config.toml
encoder_arch = "convnext"
model = "image VAE"
dataset = "photos with spoken descriptions (Open Images, Localized Narratives)"
train_examples = 203450
image_size = 64
crop_scale_min = 1
horizontal_flip = true
translate = 0.06
bottleneck = "kl"
downsampling_factor = 8
encoder_isotropic = false
encoder_norm = "rmsnorm"
encoder_activation = "quick_gelu"
encoder_mlp_ratio = 2
encoder_inner_norm = false
encoder_moe = "expert_choice"
encoder_num_experts = 16
encoder_moe_every = 2
encoder_expert_mlp_ratio = 0.25
encoder_experts_per_token = 2
encoder_shared_expert = false
encoder_patch_size = [4, 4]
encoder_conv_stem = false
encoder_depths = [8, 8]
encoder_widths = [80, 160]
encoder_kernel_size = 3
loss = "mse"
latent_channels = 8
decoder_norm = "groupnorm"
decoder_activation = "elu"
decoder_weight_standardization = false
decoder_widths = [48, 48, 96, 192]
decoder_blocks_per_level = 3
decoder_block = "basic"
decoder_attention = false
decoder_upsampling = "nearest_conv"
kl_weight = 0.001
residual_init = "zero_last"
optimizer = "muon"
muon_scale = "original"
lr = 0.023
momentum = 0.98
nesterov = true
orthogonalizer = "newton_schulz_5"
adamw_lr_other_params = 0.0022
grad_clip = 0.5
steps = 8500
batch_size = 256
epochs = 10.7
lr_schedule = "wsd"
decay_fraction = 0.3
final_lr_fraction = 0.1
warmup_steps = 850
weight_decay = 0.01
adamw_weight_decay_other_params = 0.01
Rows from block 15 of the encoder of a small image VAE, named by matrix and row number. Rows with one number within an expert belong to one neuron, the router's apart. Each number is 128 + 32 x the weight over its row's rms, rounded and kept within 0 to 255. All counts start at 0.
Before each expert's rows are labels from the 100 images, of 14848, where the router gives the expert most weight on average: "colour at peak" is the nearest of a few named colours to the mean colour under the peak. Only what is clearly more common there than usual is listed. The data: photos with spoken descriptions (Open Images, Localized Narratives). In brackets: how many of the 100.
# router: router (encoder.blocks.15.mlp.router.weight, 16x160, trained with AdamW), inputs 0-159
# up: expert up (encoder.blocks.15.mlp.up, 16x32x160), inputs 0-159
# down: expert down (encoder.blocks.15.mlp.down, 16x160x32, transposed), outputs 0-159

# expert 11
colour at peak: pink (33)
router.11 [149 161  78 135 112 126  97 161 139 112 157 158 132 172 136 141 151 134 126 176 128 127 111 142 144  99 127 100 142 174 121 143 140 101 100 201 126 160 144 135 175  98 157 137 166 127  92 140 173 101 119 137 137 196 112 134 133 113 142 122 184 108  78 157 138 182 152 123 107 123 115 164 122 132 115  56 151 119 153  95 116  77 148 171  47 133 167  77  86 123 127 112 110 111 145  91 133 115 113 112 107  96 106 203 153 116 113  95 107 173 163 170 164 141 112 138 139 155 123 130 151 154 113 143 242 123 118  84 172 130 110 164 105 129 135 124  78 110 128  82 144 122 245 159 105 128 152 123  91 139 168 178  85  99 120 118  22 105 125 158]
up.0 [109 159 129 162 119  94 104 101 147 135 121 148 112 125 175  94 138 131  70  97 130 116 134  94 137 173 130 162 145 100 153 123 139 126 171 187  91 181 116 121  75 148 103  93  67  90 148 149  81 148  51 126 120 130 112 123  87 119  65 177 109 128 141  98 151  89 127 160 153 101 167  87 154 144 111 173 170 106 122 192 129 191 123 143 115 119 141 150 125 141  62 135 112 122 107 128 115 127 112 151  92 108 134 125 142 155 113 134 147 122  65 135   0 144 102 169  61 128 109 138 128 131 126 146 121  93 159 141 159  88 112 116 123 143 152 143 127  89 117 100 106 156  85 139  83 191 109 130  80 126 120  91 142 145  97 155 144  91 139 137]
down.0 [135 137 155  93 122 112 142 130 133 137 103 145 123 121 153 106 102 101 174 110 117  76 126 122 137 173 160 161 122 108 162 132 113 111 176  93 118 101  76 136 100 185 104 147  87 120 161 124 141 100 111 163  60  85 116 157 109 122 165 113 212 195 113 114 108 133 100 151  97 123  88 152 117 112 114 139  83 225 134  90 112 163 138 181 150 103 110 163 106 122 133  87 188  76 135  84 118 214 146  73 147 135 100 138 162 110 155 127 111 166 139 131 109 102  88 120 119  95 163 181 122 110 138 124 114 135  97 106 114 179 171 167  85  93 123 103 107 101 114  61  57  88 141 129  94 150 136 184 157 133 149 115 160 137 125 159 218  80 104 182]
up.1 [121  94  92 137 119 115  97 142 130 147 115 117 109 161 149 123 123 104 101  83 128 146 124 150 125 131  98 131  91 116 126 139 122 137 231 127 121 120 123 200 160 162 144 109  83 126 124 108 111 144 124 112 118  96 101 115 128 189 111 129 100 142 105 112 155  92 106 130 160 143 184 103 138 136 139 121 156 154 126 255 137  98 139 110  85 130 110 110 125 119  95 129 129 233 117 132  73 133 158 123 129 189 153  61 128 136 134 134 126 112  99 133   0 132 127 131 136 152 131 105 148  79  84 122 139 136 133 139 139 147 113  98 141 117 114 132 126 142 108 185 138 173  68 151 143 136 121 154 117 134 142 113 141 141 136 160 197 132 139 112]
down.1 [154 147 139 105 158 142  94 109 133 104 103 124 188 167 115 134 124 151 121 151 164 120  55 132  92 132 116 143  87 168 138 138 113  93 134 128 131 162 146 105 130 138 151 153 108 138 176  94 112  72 143 128 113 128 122 118 110 132 119  74 154 107 122  96  89 214 121 123 168 119  79 137 131 121 123 142 124 155 119 171 131 128 163 115 123  89 139 133 117 129 144 131 115 209 132 131 136 108 142  82 134  86 141 118 138 167 108 173  90 162  88 159 193 175 148  94 107 175 144 158 158 171  17 110 160 187 107 129 115 153 201 101 109 107 135 157 101 138 104  58  86 173 181  15 138  78 130  93 124 128 212 132 147 103 113  88 120 100 111 143]
up.2 [ 60 155  90 132 118 110 115 137  90 158 107 155  76 108 159 114 130  43  83 139 132 136 121 121 120  93 133 124 155 148 135 124 126 145 186 165  68 124 108 195 127 126 106 127  83  62  99 145 120 176  83 133 162 148 156 109 174 174 119 139  74 141 130 157 135 139 117 105 162 128 155  96 162 128 158 119 190 142 145 151 153 133 130 124 146 160 140 155 132 153 105 149 151 109  80 155  98 187  90 161 109 101 115 101 132 129 121 122 138  81 126  77   0 150  82 127 143 174 122 148 100  57 159 124  95  94 147 143 191  67  98 120  84 104 140 112  95 115 100 134 129 118  91 142 115 140  81 139  89 118 146 123 121  93  85 153 164 111 150 125]
down.2 [128 159 127 133 111 119 134  94  79  83 179 152 158 141 131 172 164  83 136 184 186 157 149 120 102 126  91 129  99 136 100 104 120  95 160 188 154 129  89 173 134 185 171  97 133 109 138  80  86 155 132 143 113 111 142 194 157  93 136 104 100 145 135 126 159 133  91 103 103 125 166 106 113 146 133 170 147 183 109  80 128  82 145 124  67 164 145 148 101 138 110 122 184 155 172  75 129 124 124 116  88 123 110 176 117 174  99  90 124 140 129 111 182 137 117 108 131 124 109 100 143 164 138  96 117  59 135  82 157 125 199  95  78 110 113 125 123  99 142  71 163 152  60 142 126 246  80 131  94 175 107 184 168 104 100 153 149 135 116  96]

# expert 0
colour at peak: black (36)
router.0 [109 140 160 125 112 145 105  92  66  92 116 127  31 172 158 107 120 107 119 111  73 121  96 204 104 135 133  92 129 220 174 117 138 179 178 159  93 134 131 189 165 121  89 123 103 121 154 141  77 152 130  51 118 125  51 112 142 170 122 159 124 150 160 179 157 135  80 146 113 138 180  86 122 127 150  73 139 148 155 135 137  89 147  92  53 157 145  74 171 128 126 117 121 141 129 104  86 115 131  97 110 122 126 124 135 101 117 117 116  71 132 143  89  89 105 168 121 145  93  72 144 109 126 165 167 138 140  71 171  85 149 132 122 112 141 108 172 129 132 181 104 166 157  98 169 158 128 114 101 116 111 117 188 135 120 111  67  97 157 130]
up.0 [ 47  91 111 155 119 116 126 136  98 137  77 141  87 140 135 135 148 137  77 142 128 108 130 134 145 130 117 140 173 119 129 110 146 136 145 214  95 180 141 194  97 137 144 136  80 104 149 118 144 189  91 139 125 150 105 116 146 148  70 118 153 126  83  93 122 114 140 126 112  97 143 106 145  98 136 118 136 112 142 163 132 130 137 120 143 156 128 160 132 140  88 124 119 122 138 168  81 142 138 145 136 125 103 144 147 108 131 152 145 108  79 140   0 126 126 142 117 132  69 110 109  33 125 114 117  83 161 134 191 123  87 146 136 122 105 145 186 139 100  81  92 218 153 128  94 136  62 140 120 128  93 143 111 112  88 123 133 205 136 117]
down.0 [123 132  87 141 171 155 130 180 162 114 190  87 156 114 108 210 117 116  92 155 122 125 173  80  99  71 119 145 106 120 127 162 103 174 139 167 176 144 157 136 157 118 116 132 179 131 164 126  82  97 115 151 184 138 102 109 155  95 151  87  98 111 140 186 154 139 159 110 169 101 152 144 154  87 157 130 121  93 127 131 141  93  94 111 188 110 133 102 117 167 137 215 106 120 100 141 155  78 127 143 140 126  99 206 125 146 128  93 165  73  95 117  70 137 150 110  97 115 106 115 135 152 114 125 101 135 153 113 113 164 140  86 149 167  99 124 165 113 147  80 153  57 139 123 132 160 111 100 103 116  28 161 108  60 109 179  60 169 140 149]
up.1 [ 45 139  85 134 128 137 101 163 143 162 156 144 155 112 124 112 122  87  96 160 111 126 171 134 149 116  99 111 167 115 138 134 124  95 152 249  51 164 117 161 152 140 107 126  58 146 140 125 190 173  51 152 131 164 159 159 141 176 125 129 121 135  88 114  90 112 109  96 106 113 138 128 139 142 149 103 148 102 131 206 141 127 135 162 123 105 117 156 127 125  69 128 106 162 120 102 138 110  99 156 120 141 145 123 121 140 142 141 138 109 108 120   0 114  98 120 123 171 105 149 145  99 170 118 184 123 159 123 188 125 148 140 125 120  81 134 175  96 113 101 111 178 107  98 115  95  68 161  87 115 120 144 105 111 115 179 136 189 151  95]
down.1 [113 134 123  81  95 168 113 154 116 139 100 108 157 140 114 158 151 131 126 151 115 143 153 124  79  98 147 181  93 162 110 143 133  80 116 140 159 130 118 139 127 105 126 108 115 140 129 115  59 140 120 116 159 112 108 150 135 118 133 153 153  96 145 118 106  77 103  84 112 143 143 134 133 115 136 139  86 113 164 123 154 126 125  98 151 151 148 149 172 128 167 139 201   6 101 191 125 118  88 114 116 134 139 146 162 164  51 140 146 133 135 151 111 156 189 148 133 102 132  75 156 129 138  84 118 119 119 142 141 112   0 101  88 121 115 118 143 134 151 113 151  88 102 155 142 154 112 125 140 125 123 179 160 125 123 190 135   0 118 143]
up.2 [109  64 101 174 128  99 116 128 142 147 107 154 153 146 137 127 123  67  71 124 128 116 134 113 152 127  95 188 185 122 124 109 131 115 160 200  75  91 138 119 143 144 133 111 163 111 173 154  81 144  16 127 116  93 124 116  97 126  85 154  91 119  93 111 114 130 128 139 126 136 122 108 127 124  93  97 187 156 134 244 134 149 148 125 154 107 105 126 139 116  89 129 151 194 145 157 101 134 124 178 155 125 129 156 108 122 119 148 141 110 136  81   0 127 123 142 122 146 121 102  83 111 132 138 167 150 131 148 135 122 116 175  98 129 115 111 159  30 125 146 156 139 119 164 108 116 108 154 116 143 114 137 110 121 116 186  55 108 154 120]
down.2 [102 131 130 146 120 143 137  95 143 144  87 101 120  99 120  85  91 132 153 118 183  88 153 178 102 148 134  82 109 114 205 137 131 174 149 134 152  38  96 121 132 158 103 158 128 147 162 129 175  94 111 135 124 111 115 194 121 118 177 131 158 184 117 171 134 157 154 177 145 130 118 124  94 129 127 128 110 189 116 139 129 116 115 180 160  70 124 110 109 118 131  90 167 126 154 110 166 159 145  92 136  70 168 124 162 105 111 165 154 144 124 120  82 124 117 141  45 110 109 199 151 102 138 119 137 162 129 126 131 167 242  71  90 115 159 119  98 149 156 126  89  81 177 136 117  57 133 167 178 106 160  89 116 125 105 120  97  47 115 149]

# expert 4
colour at peak: grey (65)
router.4 [ 57 134 144 141 154 139  79 114 169 165 105 119  89 172 157  73 122 132 143  85  89 121 126  57 114 193  99 138 130  61 100 103 135 151 198 115 118 106 141 194  87 132 102 137  93 109 117 114  79 145 111 137  97  77 114 156 124 167 112 116  98 138  90  83 126  82 115 149 179 157 168  95 137 104 152 238 127 162 115 211 132 172 142  68  84 112 129 163 141 144  83 143 142 145 123 112  68 116 104 121 134 142 138  87 110 144 125 137 137 135  94 111 107 101 105 131 165 160 126  81 116  84 104  88  48 126 139 138 125 128 170 110 146 140 131 154 173 152  85 177 154 135  42 118 132 121 115 136 134 139 156  80 155 141 146 165 166 123 107 120]
up.0 [142 149 148  98 138 175  99 179  49 123 213 134 115 182 117 147 141 139 134 114 146 137 114  90  99  71 147 113 143 139 189 129 136 119 129 164 133 119 105 146 179 145  96 145 138  90  97  97 132  79 132 106 132 172 190 138 127  93 119 122 112 109 103 136  87 148 117  67 129 144  99 108 144 113 132 131 126  82 152 161 211  89 121 156 103 167 184 138 108 156 155 177  34 171 115 145 116 117 141 174 121 103 161 157 134 119 146 116 137 160 202 105 125  96 129 148  39 121 148 136 191  82 197  96 134  94 129 110 141 162  66 148 117 114 173 114 144 142 190 133 143 185 133 188 134 120 169  92 128 107 116 124  75 115 172 118 125 117 129 134]
down.0 [182 126 154 121 118 142  75 165 184 135 164 100 146 116 100 108 124  67  96 120 117 118 128 122 168 135 189 132  93 110  47 159 108 128 130 118 129 124 139  79 136 186 130 112 144  73 127 165  97  92 184 121 165 120  49 113 134 134 124 129 147 143 114 131 101 148 117 187  94 160 150 164 147 140 126 144 108  66  97  79 144 117 137  73  91  45 133 154 118 107 132 168 188  98 158 119 135 143 144  98 113  99 153 120 110 133 108 103 107 109  82 137 108 140 154 154 255 163 140  82  64 129  77  72  91 123 111  84 113 157 137 166  96 113 174 137 131 131  74 150 138 105 114 167 114 128 124  94 185 104 114 122  88 164 169 126 148 157 124 119]
up.1 [175 148 164 111  96 202 119  79 120 151 114 117 118 127  98 127 115 128 104 127  99 191 134 180  41 140 116 132 124 125 155 161 137 107  79 224 144 153 128 110 141 127 115 153 126 130  67  75  57 142  88 117 126  39  83 120  98 118 128  80 119  99 124  95 147 128 125 150 170  86 162 137  95 142 142  89 147 138 104 108  90 157 107 122 110 116 102 142 139  91 141 117 173 186  97 115 114 129 111 112 155 113  85 114 142 124 155 130 151 150  83 150  69 179 164 130 102 135 156 134  74  11 152 130 114 122 101 124 112 122 116  98 154 135 117 138 131 158 107 116 162 215 178 105 152 197  77 122 126 136 132 107 124 121 169  98 150  85 108 110]
down.1 [191 133 108 141 112 106 125 152 196 121 109 123 126  87 105 121 131 125 184 140 148  88 120 135 166 161 159 146  62 109 111 127  90  98 106 194 115 131 133 159 108 160 149 110 102 159 186 192 132 123  94 143 171 177 178 148 115 171 142 148 127 134 113 161 138 134 125 104  85 162 110 137 137 100 133 192  86  42 116 130  90  73 117 113 115 112 133 123 128  73 171 134 109 130 148 130 122 151 117 115 108  89 191 125  98  98 124 140 155  99 157  79  52 138 206 137 174 141 104 106 106  82  50 137 119 104 148 136 139 134  91 166 125 113 118 119 136 163 162 114 115  85 180  51 144 108 186 137 216  94 192 120 141 147 154 115 102 136 123 141]
up.2 [ 96 112  97 120 108 136 177 155 147  76 123 121 159 181 119 140  93 134 167 102 121 172 169  96 167 149 129 103 135 121 162  99 141  76  97 172  78 110 170 176 146 103 138 129 144 159 137  65 189 142 137 125 122  90 118 122 147 121 165 141 139 128 150 164  97 105 151 163 171  95 122 209 142 128 139 100 167  91 142 130 164 113 142 100  77 136  77 166 132 137 100 172 119 144  80 152 113 123  49 151 118 102 138  99 118 106 144 126 113 139 192  99  52 104 117 140 161 113  60  67  96 115  68 132 167 136 108 119 177 121 109 124 107 130  94  85  89 104 122 167 156 117 152  97 100 174 100  93 141 141 157 168 154 156  69 165 143  17 121 109]
down.2 [118  80 168  73 114 110 182 145  77 151  84 121 176 104 121 141 141  90 118 108 134 155  74 111 127 116 118  76 100 150 138 127 153 166 139 184 153 117 113 129 177  96  98 128 128 138 147 208  97 126  99 134 133 116 172 144 110  88  92 107 153 134 144 197  93 124 129 113 102 129  86  65 144 165 118 135 118 106  96 111 188 187 135 186  84 116  73 161 135 130 156 136 162 157 155 112 144 179 194  72 114 153  97  87 137 156 128 132 123 109 106 140  85 160  82  76 100 137  90 142 156 136 223 148 118 159 124 128 127 124 120 132 106 114 124  76 168 208 175 146 125 150 120  71 162 127 184 161 146 143 151 158 135  95 102 176 193 154 123 121]

# expert 1
colour at peak: white (70)
router.1 [122 101 122  81 102 141 146 159  88 112 144  95 105  90 110 131 135 141 157 108 151  76 121 160 145 105  99 108  92 255 126 151 143 123  76  87 181 129  94 196 125 147 114 185 157 156 136 130  88 167 147  86 162 191 140  82 119 124 151 106 161 128 210 119 145 108  92  93 138  82  91 146 114 152  96  78  95 133  88 120 124 104 121 146 242 128  97 130  69  87 158 146 154 131 143 113 181 127 131  93 123 158 145  60 122 124 133 121 156 155 163 133 138 139 125  94 117  99 152  80 142 140 120 128 149 139 123 114 110 123 108  44  96 159 146 141 128 188 106 122  95 153  74 167 150 140 161 186 130 129 159 114 122 135 152 135 164 131 108 139]
up.0 [ 65 141  93 158 121 119 110 123 128 124 125 145  94 141 133 144 117  34 119 152 117 120 112 105 148 134 133 132 239 127 108 131 131 169 175 229 105 137 129 117 139  88 116 127 127 115 155 137 156 108 112 148 139 125 107 143 134 139 108 138 108 116 111 103 117  61 135 141  62 154 141 103 133 115 144 145 149 141 134 181 138  57 141 132 133 126 115 183 124 120 122 115 128 155 122 173 127 132 137 127 125 115 146 237 121 120 136 139 137 139 117  77   0  94 135 143 130 157 120 125 120 124 149 125 124 117 154 142 222 118 125 112 113 121 134 151 106 104 152 161 154 241 159  58 144 144 125 117 161 126 102 145 130 100 108 131  98  81 144 113]
down.0 [134 187  95 103 127 144 104  53 159 103 106 122 124 161 172 153 102 164 130 127 112 154  78 150 144 171 133 178  98 122 202 111 139  70 145 149 127 149 130 112 102 155 132  98 125  90 176 113 159 101 120 114 134 176 124 116  85 146 148  69 200 126  86  93  74 161 139 154 120 100 108 157 112 109 102 132 124 105 130  75 147 133 107 137 138  94 146 127 128 146 175 117  65 183 115 157 181 120 163  97 142  97 118  93 122 156 109 153 105 166 116 218 143 131 122 104 110 151  74 136 138 148  65  96 141 185 153 112  96  92 139 130 189  95 172  91 127 171 146 177 146 157 178  87 106  84 175 133 101 138 161  83 124 120 134 106 114 198 203 122]
up.1 [ 63 114 138 150 127  86 119 135 137 144 120 168  70 131 119 137 146  88  97 146 128 141 141  75 129 152  87 119 150 141 125 107 112 132 194 217  95 101 121 135 107 126 125 149  95  51 147 143 112 140 121 134 156 139 100 158 129 167  88 129  67 149 126  99 150 145 158 121 140 107 224 117 162 109 145 117 184 157 110 142 137 167 149 140 133 128 146 158 140 138  77 133 169 191 133 131 110 165 124 148 147 114 128  93 119 111 168 146 102 161 101 134   0 147  95 130 175 140  44  95 116 100 208 107 152 103 170 115 162 114 168  80 134 102 181 140 101  78 128 180 159 178 129 127 109 125 124  93 143 153 113 163 137 121  77 172  97 100 139 107]
down.1 [109 125  90 120 109 140 111  75  80 115  93 188 125 144 182 112 120 128 130  82 123 140 102 174 144 154 190 161 151 165  94 151 120 122 151  74 137 149  92  96 142 150 161 131  93 122  93  94 186 167  95  81  93 168 162 145 134 169 114 131 129 152 135 116 114  84  86 112  97 114 133 183  92 159 125  50 133 130 120  52 120 160 101 134 108 127 118  89 132 102 125  99  93  94 118 181 121 134  70 168 132 181 101 134 153 119 176 125 124 117 130 110  44 134 119 171 149 207 140 169 100 130 162 150 188  92 159 148 131 109 156 143  91 111 154 144 115 141 122 137 150  80 140 118 184  77 179 164 155 143  73  72 143 177 152 134 193 139 106  85]
up.2 [110 131 115 105 123  95 104 121 112 177  78 155 102 107 172 117 124  91 111 143 127 142 165  97 150 120 147 145 217 163 123  88 131 111 167 229  63 146 146 192 104 146 114 109 122  51 151 139 116 147 109 103 125 125  96 116  99 114  99 154 106 140 102 132 120 148 113 160 152 186 138 122 144 120 139 107 147 151 142 232 134  74 128 119  53 127 152 150 132 159  83 102 127 208 111 121  86 111 117 115 104 117 133 137 146 115 116 127 130 115 118 154   0 151 122 161 113 135 104 152 157 137 125 131 156 109 133 131 133 102 109 148 148 102 131 109  69  89 112 113 118 198 223 127 101 131 144  79 142 129 120 111 141 103 113 168  63 124 139 132]
down.2 [168 159 105 110 113 114 113  39 155 143 127 141  77 142 169 163 138 132 136 164 114 108  96 122 157 128 134 146 160 120 137 127 147 120 139 138 134 161 134 116 100 149 120  87 137 110 117 124 161 134 116 158 153 141 185  90  96 144 144 142  87  86 135 168 109 118 154 149  90 134 183 130 131 114 139 143 121  47 113 147 115  89 133 110 120 174 119 148 158 123 149 151 142 112 122 172  95 137 186 146 182 102 126 124 128  69 130  92 154 102 113 116 156 104 113 120 126 130  88 102 106 151 183 107 132 120 171 158  73  77   2 170 213 142 157  69 151 139 167 197 214 147 127 212  76 139 137 111 117 143 102 155 128 120 160 141 129 152 213 130]

# expert 12
colour at peak: white (29); pink (27)
router.12 [125  93 153 170 150 121 168 105 113 162 122 121 201  95 115 127 116 166 158 122 171  99 160 101  94  86  85 147  92  87 150 134 132 110  92 120 114  69 135  32 112 143 149 119 167 153 176 128 133 145 135 101 152 172 172 113 117 174 120 104 113 117  56 105 110  78 128 143 159 153 143 145 135 103  79  92 139 121 152 178 148 151  83 133 126 124 101 149 117 131 103 175 130 114 137  59  47 134 140 140 132 155 157 107 106 151 171 170 135 118  79  82 137 181 184 127 129 102  95 179 111 158 142 169 149 139 144 102  99 166 119 172 123 129 124  90  89  48 147 113 179  80 158 106 108 128  84 159 132 188 125  75 198 144 151 147 133 160 184 153]
up.0 [ 85 111  59 127 104 107  63  86 141 132 147  77  91 164  89 158  93  48 170 125 102 113 128 100 123  89 151  95 171 126 101 141 102 136 187 188  80 172 139 129 173 162 175 168 153 122  83 157 126  70  96 143 111 191 146 140 134 166 124 134 103 134 134 122 130 146 198 165  95 119 105  91 141 158 152 152 107 128 147 145 152  99  97 137 177 145 112 116  93 129  82 116 138 185  91 101 165 121  71 150 136 144  86 127 118 130 141  85 120 151 140 140   0 131 100 116 159 120 120 181 102  98 181 127 142 128 134 122 174 117 123 126 152 159 113 107 120  90 133 164 118 172 126 146 105 141  66  82  80 111  94 135 109 132  94 161  90 104 130 139]
down.0 [ 81 142  90 158 118 168  89 131 101 131 157 158  54 116  99 139  99 121 114  89 137 110 168  97 208  87 111  87  76 125 137  84 138 117 124 169 176 108 120 126 161 193 101 101 105 131  44  75 122 100 134 151 137  97 106  86 153 156 130 162 130 120  96 134 146  48 147  95 115 126 102 169  90 118 153 105 100 101 121 118 114 137 103 147 136  54  33 119 182 147 122 140  96 144 131 117  66 126 174 204 147 117 161 105 159 134 133 102 139 159 143 118 119 156  58 124 102 127  92 118 167  76 123 132 127  82 113 119  90 120  91 137 155 176  84 122 106  95 175 167 150 102 110 138 147 140 178  55 167 127 153 169 136 131 127 138 153 103 127 139]
up.1 [ 39 111  80 111 106 156 132 146  63 154 127 114 118 130 130 129 122  85 135  87 131 125 103 151 123  77 110 142 170 103 114 151 151 106 109 199 132 117 105 149 106 105 148 157 130  93  39  92 122 161 140  76 132 192  79 132 154 127 126 144 155 158 132 199 158 162 143 116 115 168 117 100 141 147 114 143 147 144 100 213 106 153 109 113  95  82 139 133  95 155 104 105  97 132 106 124 142 132 120 115 133 165 153 125 129 138 122 108 124 136 118 141   0 106  82 174 147 164 158 136 126 114 121 130 149 103 147 113 181 143 163 167 130 106 126 158 146 164 122 107  94 204 102 186 150 115 134 179 133 140 215 124 139 112  95 208 103 134 100  94]
down.1 [153  66 117 117 139 107 168 224 114  81 139 143 201 107  76 139 111 156  99  90  99 159 112 141 152  91 113  95  98 143 118 145 117 153 140  96 163 146 140 127 121  75 103 127 111 104 102 118 148  85 125 156 127 105 147 178 166 147 107 141 136 139 175 148 114 110 141  80 138 120 111 164 135 108 108 121 102  74  88 114 134 191 134 109  79 125 137 173 130 109 152  91 139 110 106 187 126 106 137 116 131 248 106 141 177 110 106 155 123 146 195 139 136 163 117  77 139 101 192 120 130 127 122 110 126 152  97 165  76 128  87 103 133 142  62 160 104 166 107  68 149 208  95  54 184 140 157 168 111 158 120 139  88 165 111 162 134 122 114 137]
up.2 [ 91 142  86 141 115 161  59 132 107 153 166 139  67 148 121 114 125 116 133 182 114 139 156 125 151 114 139 107 187 110 110 127 163 165 149 240 136  86 116  97  90 106 134 131 111 177 145 170 155 103  90 142 135 101  69 131  88 144 164 125 128 118 114 185 153 178 151 142  97 102 164 108 114 169 122 113 106 129 128 164 121 149 150  70 123 149 111 174 119 101 113  83 162 204 143  91 120 160  98 107 145 179 150 151 119 106 114 116 111 154  60 122   6 100 149 131 122 165 130 105 165 175  87 174 134 171 115 133 143 146 141 162 141 101 100 121 130 144 106 189 126 216 187 181 112  95 160 104 126 125 124 126 131 134 105 138 140  87 106 139]
down.2 [164 118 134 133 125 134  84 197 137 125 107 166 167  95  90 117 135 158 156 179 157 124  90 193 127 132  86 183 104 128 201  95 103 120  99 118 155 148 177 148 129 106 146 133 122 117 118 158  94 121 142 149 152 151 159 125 104 126 126 160 150 105 121 115 146 126 161  92 148 100  72 137 155 131 152 132 140  98 109 126 211 105 105 250 162 149 185 117 155 123 166  57 104 150 116 139  87 123 117  89 157 166 122 129 158 156  99 113 103 166 171 110 113 154 174 125 126 149 137 137 144 163 120 173 104  85 100 123 126 106  43 125 157  78 125 107  97 149 141  80 127 141 180 142  75  93 119  93 131 174 181 170 131 169  74 110  49 101 126 153]